Weights of a small contrastive image-text model: encoder widths [128, 224, 384], text encoder layers 7.
Rows from block 3 of the text encoder, named by matrix and row number. Rows with one number belong to one attention dimension. Each number is 500 + 50 x the weight over its row's rms, rounded and kept within 0 to 999. All counts start at 0. Numbers have three digits each. After the name is the row's rms in percent of the matrix's.
# v: attention value (text_encoder.blocks.3.attn.v.weight, 128x128), inputs 0-127
# proj: attention output (text_encoder.blocks.3.attn.proj.weight, 128x128, transposed), outputs 0-127
v.40 079:555578541498605512655462476524467427509488509431559481494531565448530482498512540519471509415499537464453498469506446447484471440532505547451549575519564447448526490517405460573580478440454477486539472441532488561495438553505491424598469505577450528610498565488510514492478533443516335528505509396515424594463407510504539588508537555476520508501450507514523479538526505464402505571471
proj.40 070:522434408518441527391508437503540540434455480591412497488522391540435527522509433489461556531512535576531511471455510556489557507444520470444508485529413497560494528475535513429505479531482494532523589547571510432515577499405522558393439555463502564469487425541501498485554467590496569479387475462453499369567558543518466474514410531532486482496533515407514489461480541491491395436582
v.41 105:501477543427486469596478497524531446539559465483437475489530486484472523547515463340512524456506553468450472513566409463477502540548557506489528556540493485404471542565503535542463517432439531481526490485523481605445604527537467531484550526477557433569556482547384479486486507444497344439494504440504430445422411469607502580515501510547542463443489578475558560544423562493424479547497
proj.41 104:524511465579544542476534538397623537487451499481570582542507474507547477476510535546504532592442441588552487538414503449429622420506481525422492457514452498618493398414562464435511481563493439486508526557500535415502470588417525540525470463570474503452479495479618577536475447485488530451407499502484529496503559514456547436537476572545522473494474485403495466488566520469552434479473
v.42 058:531506470547488510470602576478496477527567521591525594464490508540535514614562569528557392528541481500476453534498557527603523464500531473420474506477524572511504464525526450472570493500512585521454538464460496461481513587497405516468532499462559429469500514493500458487547472494473502465518574579520407474599536451560501355510413510471512436485391459487529466475535415413429389417495
proj.42 047:496466524493475544504478519519432536552526519401558453474513519470497504426403565506511525487554490491546477565512540398462391475507487526591568513548495506488487494488518475495550561594425449427431488477481485505512502414547583440579517512454513525578509449546536557500491442482489506402462500415508575547464420529393517608478485453522417583536589592441509514508528523637559556580512
v.43 100:559431522479520563519470522501587464531535528501448447528471464459436498513563417476432510538577569453468587516616447457461420537360451563515511536565511504526468522511439515506504563492505501477524469493437475539514571470433502523556549631481555575520606518475477544490422510456461530581482523500451548476468455607541478613430505503541544514498582507441480531469489637430498542495557
proj.43 087:440532418587472452427461490540496567471426431519531540427502522482480466511545492527537473564412452561493497472433462589562590478564435444432471550491485523561502490430483473502324451532548521485522556552494457551512439571431497543456446473529438476557458521518471420499466497480527529464495467546561486530511484403426564353628530480452543462466526482510522440497514470419490468504440
v.44 093:468559421470499548513579499527482592509499477485437494541582471439433491385499519566482488596515540521539490463494533487524614519440519516564472431440555508624528541540510520501512531505508488529507484491489540508591490524406603483512352503519477526468549471614519554534493501533551524523577524480511565618477602510458581502440532490461493544587551457499564488500443476587598496574501
proj.44 094:526450604421460427464472548539472464492485527526452436422484528537566454554480459456465515316533535505398511525558532489564390499542513496481545504542531584509458564493456514505501408444553537503440516492488487544433519474626440548412581499522447475463512540428536502468530539545425375554489502540510439405497496431641481476518464489492469510549486492519502523453518447514451521484469
v.45 118:535505436449508469598395411429513523458450483460529504531441462482482516483465558450495488453463398493489519569616431509475470499498514528444444496452500567480574559478572418480532419398425539435547469545491474427534482489490446526481420461425439451472428527435503475472444434456474589485487502486544460492464483535480507574492392534368541631553505551472502469497518441473473549551562
proj.45 133:424546581464480594465530460477407550500562475589446461447450593482484431589494470533538519542506527455591588489480543453497440438482534543488523397490495473459450418576439526393506504477499511535528458510441451495571506552509582405568496546487459431548543471563519532519584610566575543469438441562416518453483517483440560459501528472502554434542545577450530502482487546484462489436497
v.46 109:488536441559517459515515539517550598501424459470481518494481578537426410499459571552484461432463491423535546472447521499535476444512463428486485480568506565489456437426513480531485429479508415525492561525594484492509509423468625450506559484542482479471395473520469487420583482517482575418599440494516561518483483438409428480564498548523440481470410539569462589590560473567577562516540
proj.46 106:484514563502465479486472410521452435542470503455518494578567456503507562496539448485567494566535516461517514493565536527459514563517553542526471476473457458465493548581475606492544568502485611541519500467544559450477527485607439418520439474522509519446492608541480462579488605573509472528438515468496567524517499557514526552391490495451442520555414432625485444572349520421434476528449
v.47 109:550528476564397567455572556487525576450563501490507479483565533546455552544494514470463504420559456474404515499529490536526433456521524539480539515524483601501559467578535509548465560505560543413413529479508492503489493536470393581533499542450568476491524542482463543493494567390462565572470581592533463434547489528580483546510444516503549502554437491483509324499543581386471506462518
proj.47 108:419511489507478477539447510537465453499446515502486478462355502427534466455492501505599506588468492474573509530441456504586518504461369412563512574548424492518539519384479482440508477509522378456547519453511539496530504438495599413537475551500453523606492481508415488487556437535577476459567471475517532538388446468425572480559493465506536529422573499513439553493494530543558433533459
v.48 120:541628510532506542480492490499455492510443498423599495613540531465456489504394619502433557342473487511513502483444479479468577472544538571602535509501489458437572500489524519491498468423450405464452414512520562510507471503527527515607440469565431500568550523524538559518494505560433320502477495460479487549488457547481535571522531505510461546486445501572554516446476497509471506514461
proj.48 124:565456481468533517547556481537522502526521456515352506362502441563540525464566360463512502513518501541541570494518526574490501499406453472418473494414450524512490546475534540515579471488503504538553599442475518423453573544531441531450496558452452504400516477508482498452529530533513497537446468474438417452475647486601458486468503530510537474479517439427428531548464514525497434421595
v.49 114:451456502427551433482445405513526464534424583435457464497407458497600464505532456579506521585514400513561529515432543562462493531537485565470376545571540444511386564361463503448520505472527507525533543507408528465471504446611456528459558474425453569484490496437513485520425472525524579526469456500451587463541526626477476504476520514497579515476501536495508549499497444455500481511545
proj.49 121:433547510535497610532494514506479484500627474543500474574474542546446425522518557403433523488559535488527465517569467566542448517568525475454532421462537518489588463528511480611329528467447550512512402515444438544531479554488490539483451510461443526445537517573403475529545530448488504527578497542573487578521532364498462461490583467495452500524542492499499480526485561410470579429526
v.50 124:510508471397421447498493456576482508502506504527512493495498465506562415530530497466412452566474553513555493514550415524553627412421502547514512493437492521580472592480456436399466563428575465462530531506503512470466473544468622525509468470512530485444466459529468437521503477562448484482386557566501469489521543454476499554420468436519522639515507532428540518484536594397482479493380
proj.50 127:449449473523576465494443621446473505572478484502449537505525615473535437550481477541512523424504424486513466593480593441417447551435425403521469473531567546473452490434536521614402425484523485541446475504497500474543456487461485510506534492452428425475546540558458497468436518596438594520467455493461476521505512487482541481514476604557525376436443471554526538430549510593480545495467
v.51 129:516410478498425466523521580444534500541575500567417602513398493457565523494529495527486504522461584505456480493462556492561574496525550537446402577484474536530576518446426501459555547399538516536504559477516537510495554461530514565502512504430569494499489444516409400551394504549493446487569513424542532468506501476451533495532440510466519360450424554616558567521491575414503486485469
proj.51 135:503587476490513546455525520563521555531513510416503472550594553429560474493486581392513497515474420528521462525600505466449463369515478499494504473532505502492547528489517481558469513567362419465488551465490549492425510535418501549437487475505465579480497502521508571498561559386450472434459556495461532591451528567475444407504503499617412493494539483419538430511629499512470532556511
v.52 091:484466505476478379496493553525511495539551472431511503429474459467516452477535500517426508426473554553590518393453492490487484453599527523479486480512458455564522504437432518406513555469579482431474511551489553481456427366561569469521598464539484494457423545477526476477482515577542432513436560595465560465515514595471482518488515385506384412446525560539485569505565464460490526448412
proj.52 083:596565471542572442557527519458510513559580504532464539601548546510544579477513552491515531465497396485511384514610539457499535576399483465526429565474474477431505527495520504619529490566388484542586464425516578509510518568449461532426409451475459569498549494488451496491543550488430576466563457436547441589505493476514493485466528513540511513402482416553545491545470546491491543459525
v.53 092:536485597511453551497529461479540430489540542549489472476464502453538569520550483471551529564582518487460446491488505512493487507473482498479527554489437490531472545534407465471500538530507591544551415423430535539532471595452506538513507589502583509521674455546487435573450569424491412627457543419468435525437495466524600505476537472571500477519556423471564476475441606418450468536506
proj.53 085:536486363560498457462510583484579477495449506489450466462539487476490429472460531505434540457404491541466527493468435485554560445517450501425533563561542504579575505488472422553448495509529377476486609542535472544461475466462457608493507523479555519536390478429482545481462376553496547437524487553523533467492456495497422429553498485541509436437527573455474444408621481536562550522524
v.54 085:428502515514446520408534460484437495501499528436610428515597522512511504585448477597502490505477484583544497465374498547514570469499494542512497449485502424459468504557584520487491507545539540489473453468432575470493463516587409573550467401514453502459510511490542538504528560547508407480439550480489447587586561525557517409599541400547510515561478455468528416530501492583587486452420
proj.54 076:590484488504538480622476535559527458505655541519394528490368525561535489503469545490447527476520471452490482461517502508470438623484538500545523535446450533442528540402472514509571500447526446515492510488442426518443526494511528498497556558480529473458534477448434509366533435475471455600592513446506418432474501493630400561468481528560466543439494440512445573459508507512511503482533
v.55 091:480540524564507483569491554461546483476542538467538540465582532456581477476631525455443360522472483578530406492576483455533568512507458504553497492534536446480572566511388604538537529570499545358523479431481528516575528466545514460435432533494501521446492525485468466544443505472560478483479482491464424599451530532523550448485448481435420431512509551443478537512461444521384541451562
proj.55 094:583468480478499468445517453477550560448503521473508478488490576457389542508478460542507630413512467596514498480490522448493463388494556529469483545473462509469473469497548495503520479506400498539529528532570533484453468554422540531483529394491497555641564515473659513428508449479459470542586431425533503397537499499458537487497432568522561554475559561538593442494568443515547533474469
v.56 112:504452505498542514524529603458450503470514539548475489465566501470614422480570519480437457582449438588524433498541532572542556511487522598544463518519568476528482527471477563462576568544446508408538560412432548487537475531587402496425452491479474541429417446530494504541436510500523504518566490477492457565479560544509522468567465520434547440572389507482573452566519401444410446472449
proj.56 110:523542546445476536447471446568465517422537566481499460541459573487493508535459490501515616475575520493505494609530489548494460424499514454535534488518489536437535480468571483599498503492473457501491481543504486528474523494426623558488544516434484569571613435564536479412598410389472396534520498458545518481550554498527500492498377574525462510520626571462543487397570549544504526481501
v.57 074:496568557530533521447497435542543515447467522482484466599484598555482524494444480542543509480529495407520481514410561510538443509527480385501591508578476560494490396488469459541399460527578493634518457559537483496489549486487595481509547499553456457572589545547501504462533536462499484513455500468460533491441497458474512489450553558572418604387527490580474541426496529543548531558630
proj.57 062:490516448527475505519498543475532427520398422503535525442567378508424537425502447433481469519453582549467544392514445412467529514524504530461442469457508494573511568573502519441507501477526546516476515490576542499491488463568357478511467517563557443375362534511465495557407524602490537534495500545491530509498454484486423508471603468463535457534438444550474484609452428488509473513458
v.58 117:530622432469510537502570511595490515524471531492422476607533533535462519493465524534513526547524550412371537519461520491508542475533515508485500575541584541475440462525525518563490478450451435600453538532566457613472595558448469548595439554468527503586558516571496544494506475472456556470553494403508551443493451454544512554484539623546595516462441498567544545478421530489482449541540
proj.58 118:371426523527421574475452508514499489467413496486513475463501398520498424448505432404502460537570572568507548503471489585488457452547447474500550386509479548670547529486525530475472461480554541438473518498461535424495546483549470494463509495550420519374430513525486506560500507529472406517408531519488490561500581432538531496531488496493442478566521507424406528571479476459498399527455
v.59 057:533555521600539621473424469508482534431396509492596475561588471533456524555482540509502500412513361440480507552541463450492421491422459541537541450503524481477527506551547524573520397568467446479496472467528465490532508483430535482536422585595483593556517524446521565469492539439479584485494485464522485601491506491525525528529493552513532585529521462487455432458573586526548618463531
proj.59 046:441458486520466473489525438557532503438515462531443502375440524458430495542489396560551473561475571534481603394439483626606547552522501492530517538435476481437457487535518527373493532456580582500521533523528477485540549493560500465510558549519571478553482525517490390420527470549584471504506548511456481398518500555484546516486479507433531498540508522530449528523408464428479369566496
v.60 122:523447500478501485545405525547477523513538446464507383412572520516458451430495419472369493516460570511425563546599508490483461504507441566531528568575587453453531480503527550550476570483537458477506540552536540491487487457556525429455530500492510553539385505418462537401429516507502545505521475576507576503530500599503456594425488516437508524547520570469471479640496583534509583519524
proj.60 128:413547507497480440451471441485444518418443496599582556585454426468494516656635512527529466551536510431542453464443517565519558537525515433496373525478472507470443506426542525487488445488458523499503486475486501517532498532404526486467466508544395485575543516579524440521546590448487506553494487493548521457498491413469523487527403546480550477501450395589541499471495507442460413435449
v.61 102:575518553491519523640519463534489512438572470475558457458522540499501535457567550474483428449492504450437442547526463498554467464495457535403580532502571504509541417551433409592506523448524579523585475443548485538476394560490524477520482546498516549604506536432466454441453569357575451535466501428522412535447468509542523556451532479457446506562467532456544482575510584438485510550531
proj.61 097:440476420515495506412439462433480463443408505574491482506523408452458485540469494495455539528505577476527515438454530481496539502501523427491482487563435466518432570448487466413481475543482399500417514530573593458604556480408509433442434583532479520555459450533511470505536426600479594441467425513512559387496460524446515451502377535497558459449499513483490507411526538540508409449514
v.62 104:519425466491515489466509575456497460564544523579486579484421418493573518544517482538481537579543561495478562471508544530521474468451535559456411575475549498582505560444470505397585542468543518499465616484456488450502485503531392501497525476448541553468390489458520498551488476566484580585548540512532576439606509566495471482486429529436577478482478476519494459481562467369469445388430
proj.62 086:453538501485497535484498490598442578499540479504478450546499584489497508518487622430525485485535460483510379561540496586512431527492429451590542506563524532431562498515502507625381529539430461419542462466455456567535486449433572539453521480394450536567560478550425459489565528404481499431485553514515497596482492471459480491548556434534418503511589508431535495499501545502483587549552
v.63 107:503471521423410427456582479555529556498497472467463419451537480537517539429454425468524548641581481494511465459461503570463456475519502417461558499515476511574399531515461487420373590556550592571500519483478489476475489528491544494503527475444541418456474533576414462485523554396526616553459577540424494444494520526504467547546487519521495614462523477463498445558495508437524441549495
proj.63 104:474527528488553465528451505385533417551445554557539518626455545520517471480529569525508534478422520436487418512489455387467565575477472490505537447638517549570542477501484450538500471491569414473521451539513516509585413363544471468479477463510520456478445504482488518547430473583490497491450522545580562506494385420455486443505552517507507434482459477552483553471545484531514605511390
v.64 090:479514572472458508502446511470495496433451505449494471565469547490451447489458397535476529502490578456514444537487513507483524387478514524562548521470509510574404416457445493465464491538498489597437432462551409437519535550423517390397503504534518491426492342513525457516457520593414473415506480527518539466503565422458378528506488471483515440436529533520540568441584536524430583507481
proj.64 089:494442422512590515450546523492494544548487509498528481403522538549513580563571668505513485543508462479484524483528443486611516528522544418427475523469449506437530533533481539491509454454557511510606511535448488477450497489567511583636476497428500561533600612486505501485537515382499583579488445510482570491484439502520537464494511501534419558492496467424421450520412486560518404496507
v.65 088:536424553484534564458388515463530500468469410533564650493483533395496412498445571552521527514405581488530504508516541517463535486445519423508504512472503455449517539451466478473403501563489426485505439457494517482581506573540439444563452469501548519553609483497595477513514534498571412498575481393492553529573523445523564601469427569429498538564516494560506526526469482520449450492462
proj.65 090:464444530515474485496585541507477456515479548404485470501502508583564641491495526476475439521560416522537503473494438450553443596481520546456512530562509470503492441495626456464621533555518544498563447559484495484371494484517518520519558509500490445499368468494430529536452463490493510569438466534534515511509463417431508396672475508514449417492504549543505485586493454448525553510487
v.66 094:600427555507517501483500503539521473550501381516569581518387544468474471559495626496482495430470494551573505593467561608480498490464501561526407485520526444423562524440494500490504562467562477519542459503417448495464447475509472521497474550475573457600507450438463431445540458495567474555527505410452475588568553487542601524568490473446483514508523567442577549506376511496531475527484
proj.66 085:528491500461417488553501467498484537502438537431457471523577470580571571467455406484524490569513497467501465371559477397569529566544440487458576466560431576564453437448574445467578508513466497445567549526558482555514485536572555461533532433494415461489423451538539527499451509462477446463503520519506529478497488478501411472501481538512534455487513520613443490615618472392487570427479
v.67 085:511428527537455463482419422531549431410513570437504500451478518497493473498557494434528492550498501462584494436482378531506471487492472508483419458539489420472526508459567382489500521499584618445440465556530489455502512587506503444434497428524508421521498422497519446457490494474590542553565520473527510454454494482625531489396570597567486621574463447465480477512484451584495569504489
proj.67 083:437521469490542554579507516452443599591488496469515489522531461549494553472546509571565442493464453437499475577552521477539511486541523552385515595493502508515473464489523567462381511513470481535553448451488506471494457482434432527464612525423565515606422511486520492435477532541417497391450487493450579465543492535436471605529515471487612484414605548531494609548483497482485443506434
v.68 091:465496564498487512482579519537447428562508493465409445542530444591510540389482462525460496524480527484568499505533571539548365528473512598473501520571552521498481416562467491522486571481487526530394397472574493399395507436514463487469514508421559416463540412505430436501480593481468479446459510493484476488458438449567525492494568500536468452480430559462528568501534579563511446408447
proj.68 088:510437426467505515518381517505520635509507548498546597504541541456458504470535546448509489501473493459498429539565528504496597498544533457536463410485472490510496480451468536443518373506527501510625555517487463568562490546529517457537492519600507509567528514523538536400537399558525506486563513564529532423517542616486476606426519522547552534457565478470372437546512435460413509534493
v.69 106:492590418507512472546530513453512533469501556463478586621470491485437561541512433437482521430459429495516485518438489399594591538549469508491494491445456481534454513545580548434499445484485519520500504472484535489528525401565421574454433563481506471428352446583518557534534475531432422531469449491526460516533501570554456460539405447558534555431486449583501494540571543550449577464496
proj.69 116:544451431537471604491502463590426467522430462635534456499556503472508484513564456526522503508463553622438485443583511520450516465457520516542493478479520522459517534545417542559527577469492436483459590488508430507496508462514546477524525497533508533482587430456388424510467493395516565437472497494457473550478576422427450563436590504396457498527478488418532543514428399454555463568516
v.70 061:573476564551498465453501483611499425451434497514529547439469486498506476567566621472504517608489523526579498435493464534460551478480509531543360511464510478505499615494517522513411514537549438464417499465426535597521506474510521433525495498411543442533599568545476501458557512471582504593493498444456499467456547431543525504506511630556431469535504534425503466570399473501539465560493
proj.70 052:429549535494437471556481504403448553499477439412437524523444481473499562414433450511523471476594466545485574557488501546531447525541467470510601586522519482615529436383480482490516425611415551430555554427482455472496394553504498526462555488518453504490425497531514452502459526537512461456509473568539497529561489579480506502469457465556541510447491461553525620552570519434492576438581
v.71 078:514466515498576483476398488494586542454515547533603595399498435394475518515513595511526510527548499472519480494466450488550531446482504477510449408451539488495478521439511531494455467539584491511470542456426482614640484555515516417519473498495501529529556602474489473472485403498560552582535538496492510513558537520386600562501430585490535526589550409484496442567443436507490467520464
proj.71 070:502547555513469525497608474496411473465540506406470496529457454559535586521420447471466500501556486500522591542440517474503416587484465481493534612494546463544502538492574464511541469627415572451508528492518503413401465465386533561492501469538507471520455512545450441522487616568436465496465487466503499498495536414584472387591525447474459468510484535525560558476534572429542500419459
v.72 081:521560495528591491554541498483451502511466584387503446445493438483463535515575457491549460528461534501527386510546434424487482538422534471472457500541452545533408547499499570509491417643540530526425548472564546566575504429479534443453548431491514453438487527528529527459525477425545429399489434537476410513408501569486492505511436569487466471455460507527443401579574506514456550473575
proj.72 079:457467523613441551475536514521467498470512420575495545468479561466465441518583579474522532463511401579463557535490563582419493598610512527568545494435543429532516520516524532498508491485502507507503457495494489407500452474422517518498499560537536489445464422532516373423489494556480568442508580418473530465664464525485565594424476464535486446521540502404535463436522490507481434502458
v.73 093:588567488531438481493455496573392476457462486548537470514531543559505487506502462482491548487512523463459491549571538551381535433478472483590499504545512489535557493529524544575533502513438407488543416525526451516525504609423510486397462440516510497538463531497484516445512376530400565519554475483492500552624542439429414443515493443428474414417557492479522562441525568385525546557520
proj.73 090:462487527473543453466547557440577501523548430493450435530443485543553529550428541499482476507569592492569481425486430548602545487544476475450611481537447498410474501526485461495485537419560519509469499584404579474556468547606471519593487516504457565463571522542566461535484596406516504555411523505467581512426429535532524549471509549544500505624496493467513489536546470628532482480505
v.74 093:494553440444406500465509507545470570472486543484523506561465482522523464467424482578542517435513461438498491519496527555497468485466559526469603456471554561552444418521526453586553509488427587548464416502595397464512516579516479535480502525576422463464440410434489453448493509567458533475527493532500471534662495413416427494500496475515539444444576494533529598483604481529528465495401
proj.74 093:556466418468511470512615494490537484479557468548469532498571502537477525582496527489469510530488534474568494406496462476552602469504492465461491456529455465350529528557440512431554503471596480512463548610430495508511555455506521418517427490455596605598556542534492532531524469480425515535500463499536597491381504542594488511498619534443556572542433473483503497582483503508528415522467
v.75 116:496421587512450552560501544466529570507413455549527468486482522488496510451415476508455550416475656548474458537512507512544495423564477525541520469519520504513465392455355483477513557470496469577506503486613446500495403513426513390487513568552560548517599485530522448506499508468472438441467527512466436555484563415471506525479479427395513480555576558458470569445468534468432478458479
proj.75 109:527518503446514514411504543487482450519515554419478496464535491561551502595563598518523456687495430403528478457456526500538481606511524503453507440487394498499483550551595491524500438486545477470594490561469467531454514587554581599597437480471425469481483554512535555492560463416517530567515479475500538454508484527582460455538519574535486515498516445509497345527472507528499547492478
v.76 101:505497610521429506506490558541431505513513446486486658535428510518463371617518513571496458529551410504516492562473533434469597481504494550592458485424520501554466486529514558429477538513512386522567452482414453455525543401517568588478500490493521482535495474515512484563511486630465517521498503502471470489486547518459478540535411433491443407435580550532583448487515553455482519546500
proj.76 103:533463495467541449503540504542565526466496521571535385471496483452523568463461582427480488548543579569477596398556453464524490541505471401530571493547441577490497515482524506585590482421467530467479591532589543527518465529604480449542439471529499449427576437499519467519516480384513515462461473467535434577494451486517482438509502517547343525535389487451488558570500480503540485439508
v.77 116:501527401432496542489459543446541550521585488444600468529485491508487509518368414468459399513575470386447549559470445501531482486480489493492538490400489492493454471441527482443504406519490545531507540517405478520526514563496584520486474476532449503418419440480460541500518404514486562454498438586508626513534493617393467457500437441524550500459493467564484519437575509555532570484546
proj.77 117:528510516585539501470553459545515455526528586521453466479539477441506529557522515563473598415472525484490527509495513469482529453495500452484480561498524540485509554544397548499475532519564474480426513418572563481441581401474450500549486453449530554554685592482483497522505573532369504486533480480479477474385487381528500450513546486462455581533471505464566498428449569545556380465499
v.78 103:572398535454509521565402499486569524451484473568580557531457510429481484538457517540506551463501542528451472658515486567498569450440463491531484391491508484489486506456438527486533502532580516535552484473465437553610501576462522441432503531512547552546538506482485499460543366497555507515536472364494430597571562491440557549516457450466552487521505468448545520450399512477445447508426
proj.78 097:511562526486444475469662497466456501525518546475477487498530469578574569583441487473477476535541503479555521345459463429599458605555488485471615551522468471483469499505572462529490524514439476488496520580502463458381470526518569519577450485505403458509485533517504456518476593424456501520473531504424573518472535470577443417573488542494474479588540459548496501575585502448551557471506
v.79 095:507537507568421442521508536582396517438442562420504583566511541492453413593495388511551481506541510436513450498537490466399552517509493515582459514447472434537483564522555513509487452527514481510518407496547497463567541525505555478404487512477561397452484435548512499449512501528428483474526447491493516491585596467553382477559439535522472492416541546599514484510570556427498553561598
proj.79 098:439438477496521530423561524459540558528487376604510380476482536492506513469591615512527494510457542515503524429506457523534505535503563500505590543542507535439499462541491540486594559446550469503490495503440562497509493454595434447582531464474542544532496426479541421489466430436492551448455436476504522538482361544419515585421523506543448496547467529399529562570434466579555462464479
v.80 082:467506541458407438469469446543510443395556492433487484563428491538485446523578471526468522565426440438575477542424473565501506528478525546476495495475486548561528432534550447493555525570498533525498417558491420432474576489491445570431527434563465406535356371514497423501460537601472541531556471475515500458454505532548464480457550450584446498428468473453585510499571498547472569519486
proj.80 087:514482425479571517618531517551487626567457531578540531420555513506487593487487560485492452439524502514422516430625421448551542429555434470453476576492489460427486520467448582515417486375471484537497556495493483488566475500517453456474506524423537539541584571459486471481522496397466502443416470500461577531520532534482475557511536478492574504459540494479419605515470486515462389500485
v.81 111:561506519491557525519470537479498468518474494539502502539552517487477477513451405553481545458510546495429495612529539500520490394491485550576528488455510445495450522488474537397470428494558486538468529421490434526591546565500577405373442589447609512419535475553414558538506407551422538485500493465530512527543518469381514579540479498482604487412447457468523505439473601484426505456461
proj.81 113:481535503508485527362532454449472514513554516509538432545460506480506528560532526451519576439517510541483482453434513440606471573467579445548546497478500549484497472509458517536525476563486508527575517505504485472395466464570526525618457425559376532538597534458520442483478586431571527515542511560422486534428479454585513433442453467558391565605497440468468468482525484420574500511583
v.82 083:498542583497574487439415503445550482495488527425515576454503492433468515415467516488500488560503541435627525408490510492533391433489489494494487497509544457535420475439480492457393485530567517537345485429491486450530491499502470335478449493459516447439539412507516449517455515505507485439506504552517588471518466473445560543500466638511543554551446443530476514559531502583489561439465
proj.82 085:481419454554514553492476472512412560494492525397545500510513513523490623522542534476522520493512421468493482667536504453532510543453558462481428557466506499511547484493515536434585441639519584496665504496495483484438491445447499610566562486553535566582477535531468498443470555563448501492548498503504530406555502431510511501510554444507444494431537546447439481512445486434472421506450
v.83 087:507444443490404548523524472595482449458493496561492455522532466542555466557471381520474527522481544514420475555511384509511491490487508554509458460416457516509545615518517461418544463484504550510473480489556544495538565596517619473463482558504573448487618482615440595496583499511588528595519443435460507481489522413551510542462559567575566483483461519472460482472479523514425425518439
proj.83 081:474638533457469496446548530393522524515577532540489508543487461435442436498527527533568495415484538520473537476411536505533459544495568544510554563541540439506457427522497549546413459550429436534496504507459440543459477491522449431489498488492473520585456568407532475475511513473492513443527463619446478561440451630493493513460439515589556575541526426548585587529508484428547575561576
v.84 102:513514484524493473532544560550479465589554513461496497547546415496424514501541486518503547367573452485453460519558478492561406521478487613542452452551470535500502454488562576444518516435495488535464447422443502525457474474479450488468428608408597462482603554504399557489413425458478536474426539514454555477576508467406501493524455474524544425452466518544507590471408581410497488498505
proj.84 106:529534478470434550405469482487480557469515494551476487531411529521542491460447488488497563534480645494539527521484580506503584515519538395539559477484561527547454536449453471472531412542460429444566589463510527534514471505542592490610492422607461513485501538502534480496546503587570512514579516562411442499385497565580491487398500563491466507533524430490480417492602480480514545409454
v.85 098:482411508456487487518552485449596515581587503501537418478429403496496566513471488491449436469511502489522456593423422534615388566476453628478436431523494522533542457443456436429591489475596580607456507485481503515426502442515570488494521538542537489485481395496382443479478518475535519525506525523492508507441516547493632560514511495529523519511444505459527509498460508552462424470466
proj.85 092:574578535487460563530490472545481539450510599483518554440585517499457432531504490514544548491452480469406506474537594398474516544531477504485495503459483488556404536540546558510448450556388441455536560469600458515511542475438506473477453417479486417581508567432509519424550502591484477417573485520444470433508525531582419492458520499518574534459556493549486487446563558379432498404463
v.86 075:551511471419489567442461522477517521576567461442584462520398483525493460506425538535522411478592435497465517577523495527474462428362494524530501480513551518516417421427528493527527501489471526546478464482377469472450501566455553542515529435526400526486510442395486502474484420494555556452494468569481587517581487511388452491518463458466528396470544530531539591417507478554563520517429
proj.86 073:549507503548510400533564484502555459487505569449417529491539482530535528542398478525442572514511557466583549472497496461553608474583432415435530509530486547500524502512452440450520506508549508498467532524549560474502549442489511476547461473440534545496589621601525579550516584571404514566570514492480539441386456480579535385529516531481458579533463471560488456513556560523529405448476
v.87 088:491473497479488562409441516456532460482555401571556530523471540508557442503481533499422505603368497462519559512389524523496562520565528421511567543441501536485588565525493470420439492565433379458525518536436565519494513480550467554589475430486439539524438460566501475600532573565493452573591507476507561505450496571519575539458483507461439497503462440483504418519572485564451472496484
proj.87 093:512486544532555466570445519595524463506457612439492505474495482420493583474480477480482469394598436589394521513555460462472409490436432543520438542534500481488492473500518548566516511493477573495481470457561475527497539503515438496409506515493493476458534521417381540569488492440531468516424447555540444558517522378398489429616441454532485482480448538529532566477422503451481505577588
v.88 119:499519497547517548500430516524526513483478551467515591539461485441462554579454466484539472527619482540549457452495458441482578382473420468551474450486550441519368576465543569482412492452581520486432531449434539527598435477523534417463484525443460499382533583500468497449559429423519524527467475591443499461532509503462485469555426604510527429512550461502422439559526464545502546521487
proj.88 118:435531495554498489459511462459472505508517430482432477544469433468520479499485495543549510545468542498514616563479552569519459587496495488500564549491513575571586517486433446506551469611514542486487542458527506446456484456408535561566498472555542540504544482617489439504464605555396517460606492416494507517519508436442515472433509457497352585564459474411571543516469560468607463544464
v.89 071:505481514478584465549548483449526534577496540525480459476523489450492493529563500594559565386463533558430375552528519530495456514481511544505563488584478534502533539446434549509563488479569483596517501409547490564507532515484530443477526576519588599460544490433440502474407519506458489441523576473536484510545555456409531637567513535443579468459462480513565460490425504418437389528464
proj.89 067:525541542456439539408563479488502478393510461522534522493456588594492428542500504438503535506471486513474518415441527434564445605491534517512500452460529466516430500546594440475539524513412497524549463570487470481452517478483558495522429428519438406495384488438528506475516479537649504587541525503448486489498459505601540396459408482547482479533521510513446409460596545441484571432463
v.90 092:441519456609435540441494505517445555561572548520507563496456533541546480478438492426513431470601413516482584429464435444545492488625448524538517459523503467491545508520604475438506527399449500503528510531451549403441450470521575565536456503514429478497461455531493447553504493538490526574538550630518540466538442562500538455464487521485502547563605459555439420465568537571574553489475
proj.90 095:549477481503572473509410495536575415457495506504529390575544371449513489511485489533533505548428568456523485618568583508409532489426540518442487494533458569458483546577492550549495536510529518487450488484565552591543571443472445462469539453547566523505540469498482550499499523512442449393503452445522408459428470404496440544516553494469476531464415588534589577530405464495532452518482
v.91 077:428549428438586547477500535475537567515471548575437524566514550456557544482435507581556522507598487531445572509513585514492571497500480467439634535461505519518385550559519603560452462467507550537529559448441492471553564462528506501494535576475460564400499538500501561533522505534456526432416474489576515491527453552426449502628502505604588472490473437501511449471518514539566451497447
proj.91 073:519505476538478409439553425489509449443511450555558539507477475469485439534473418450432586458455538523538495506420458502517455467413575481628438486519573467435609505464375460507554568540502490531423529542452450483404562456446542466518431503577456554501568488552473478534477496507490484557589511483490478539470577422524540421471501470432402550530415505492475496496452515471540545599582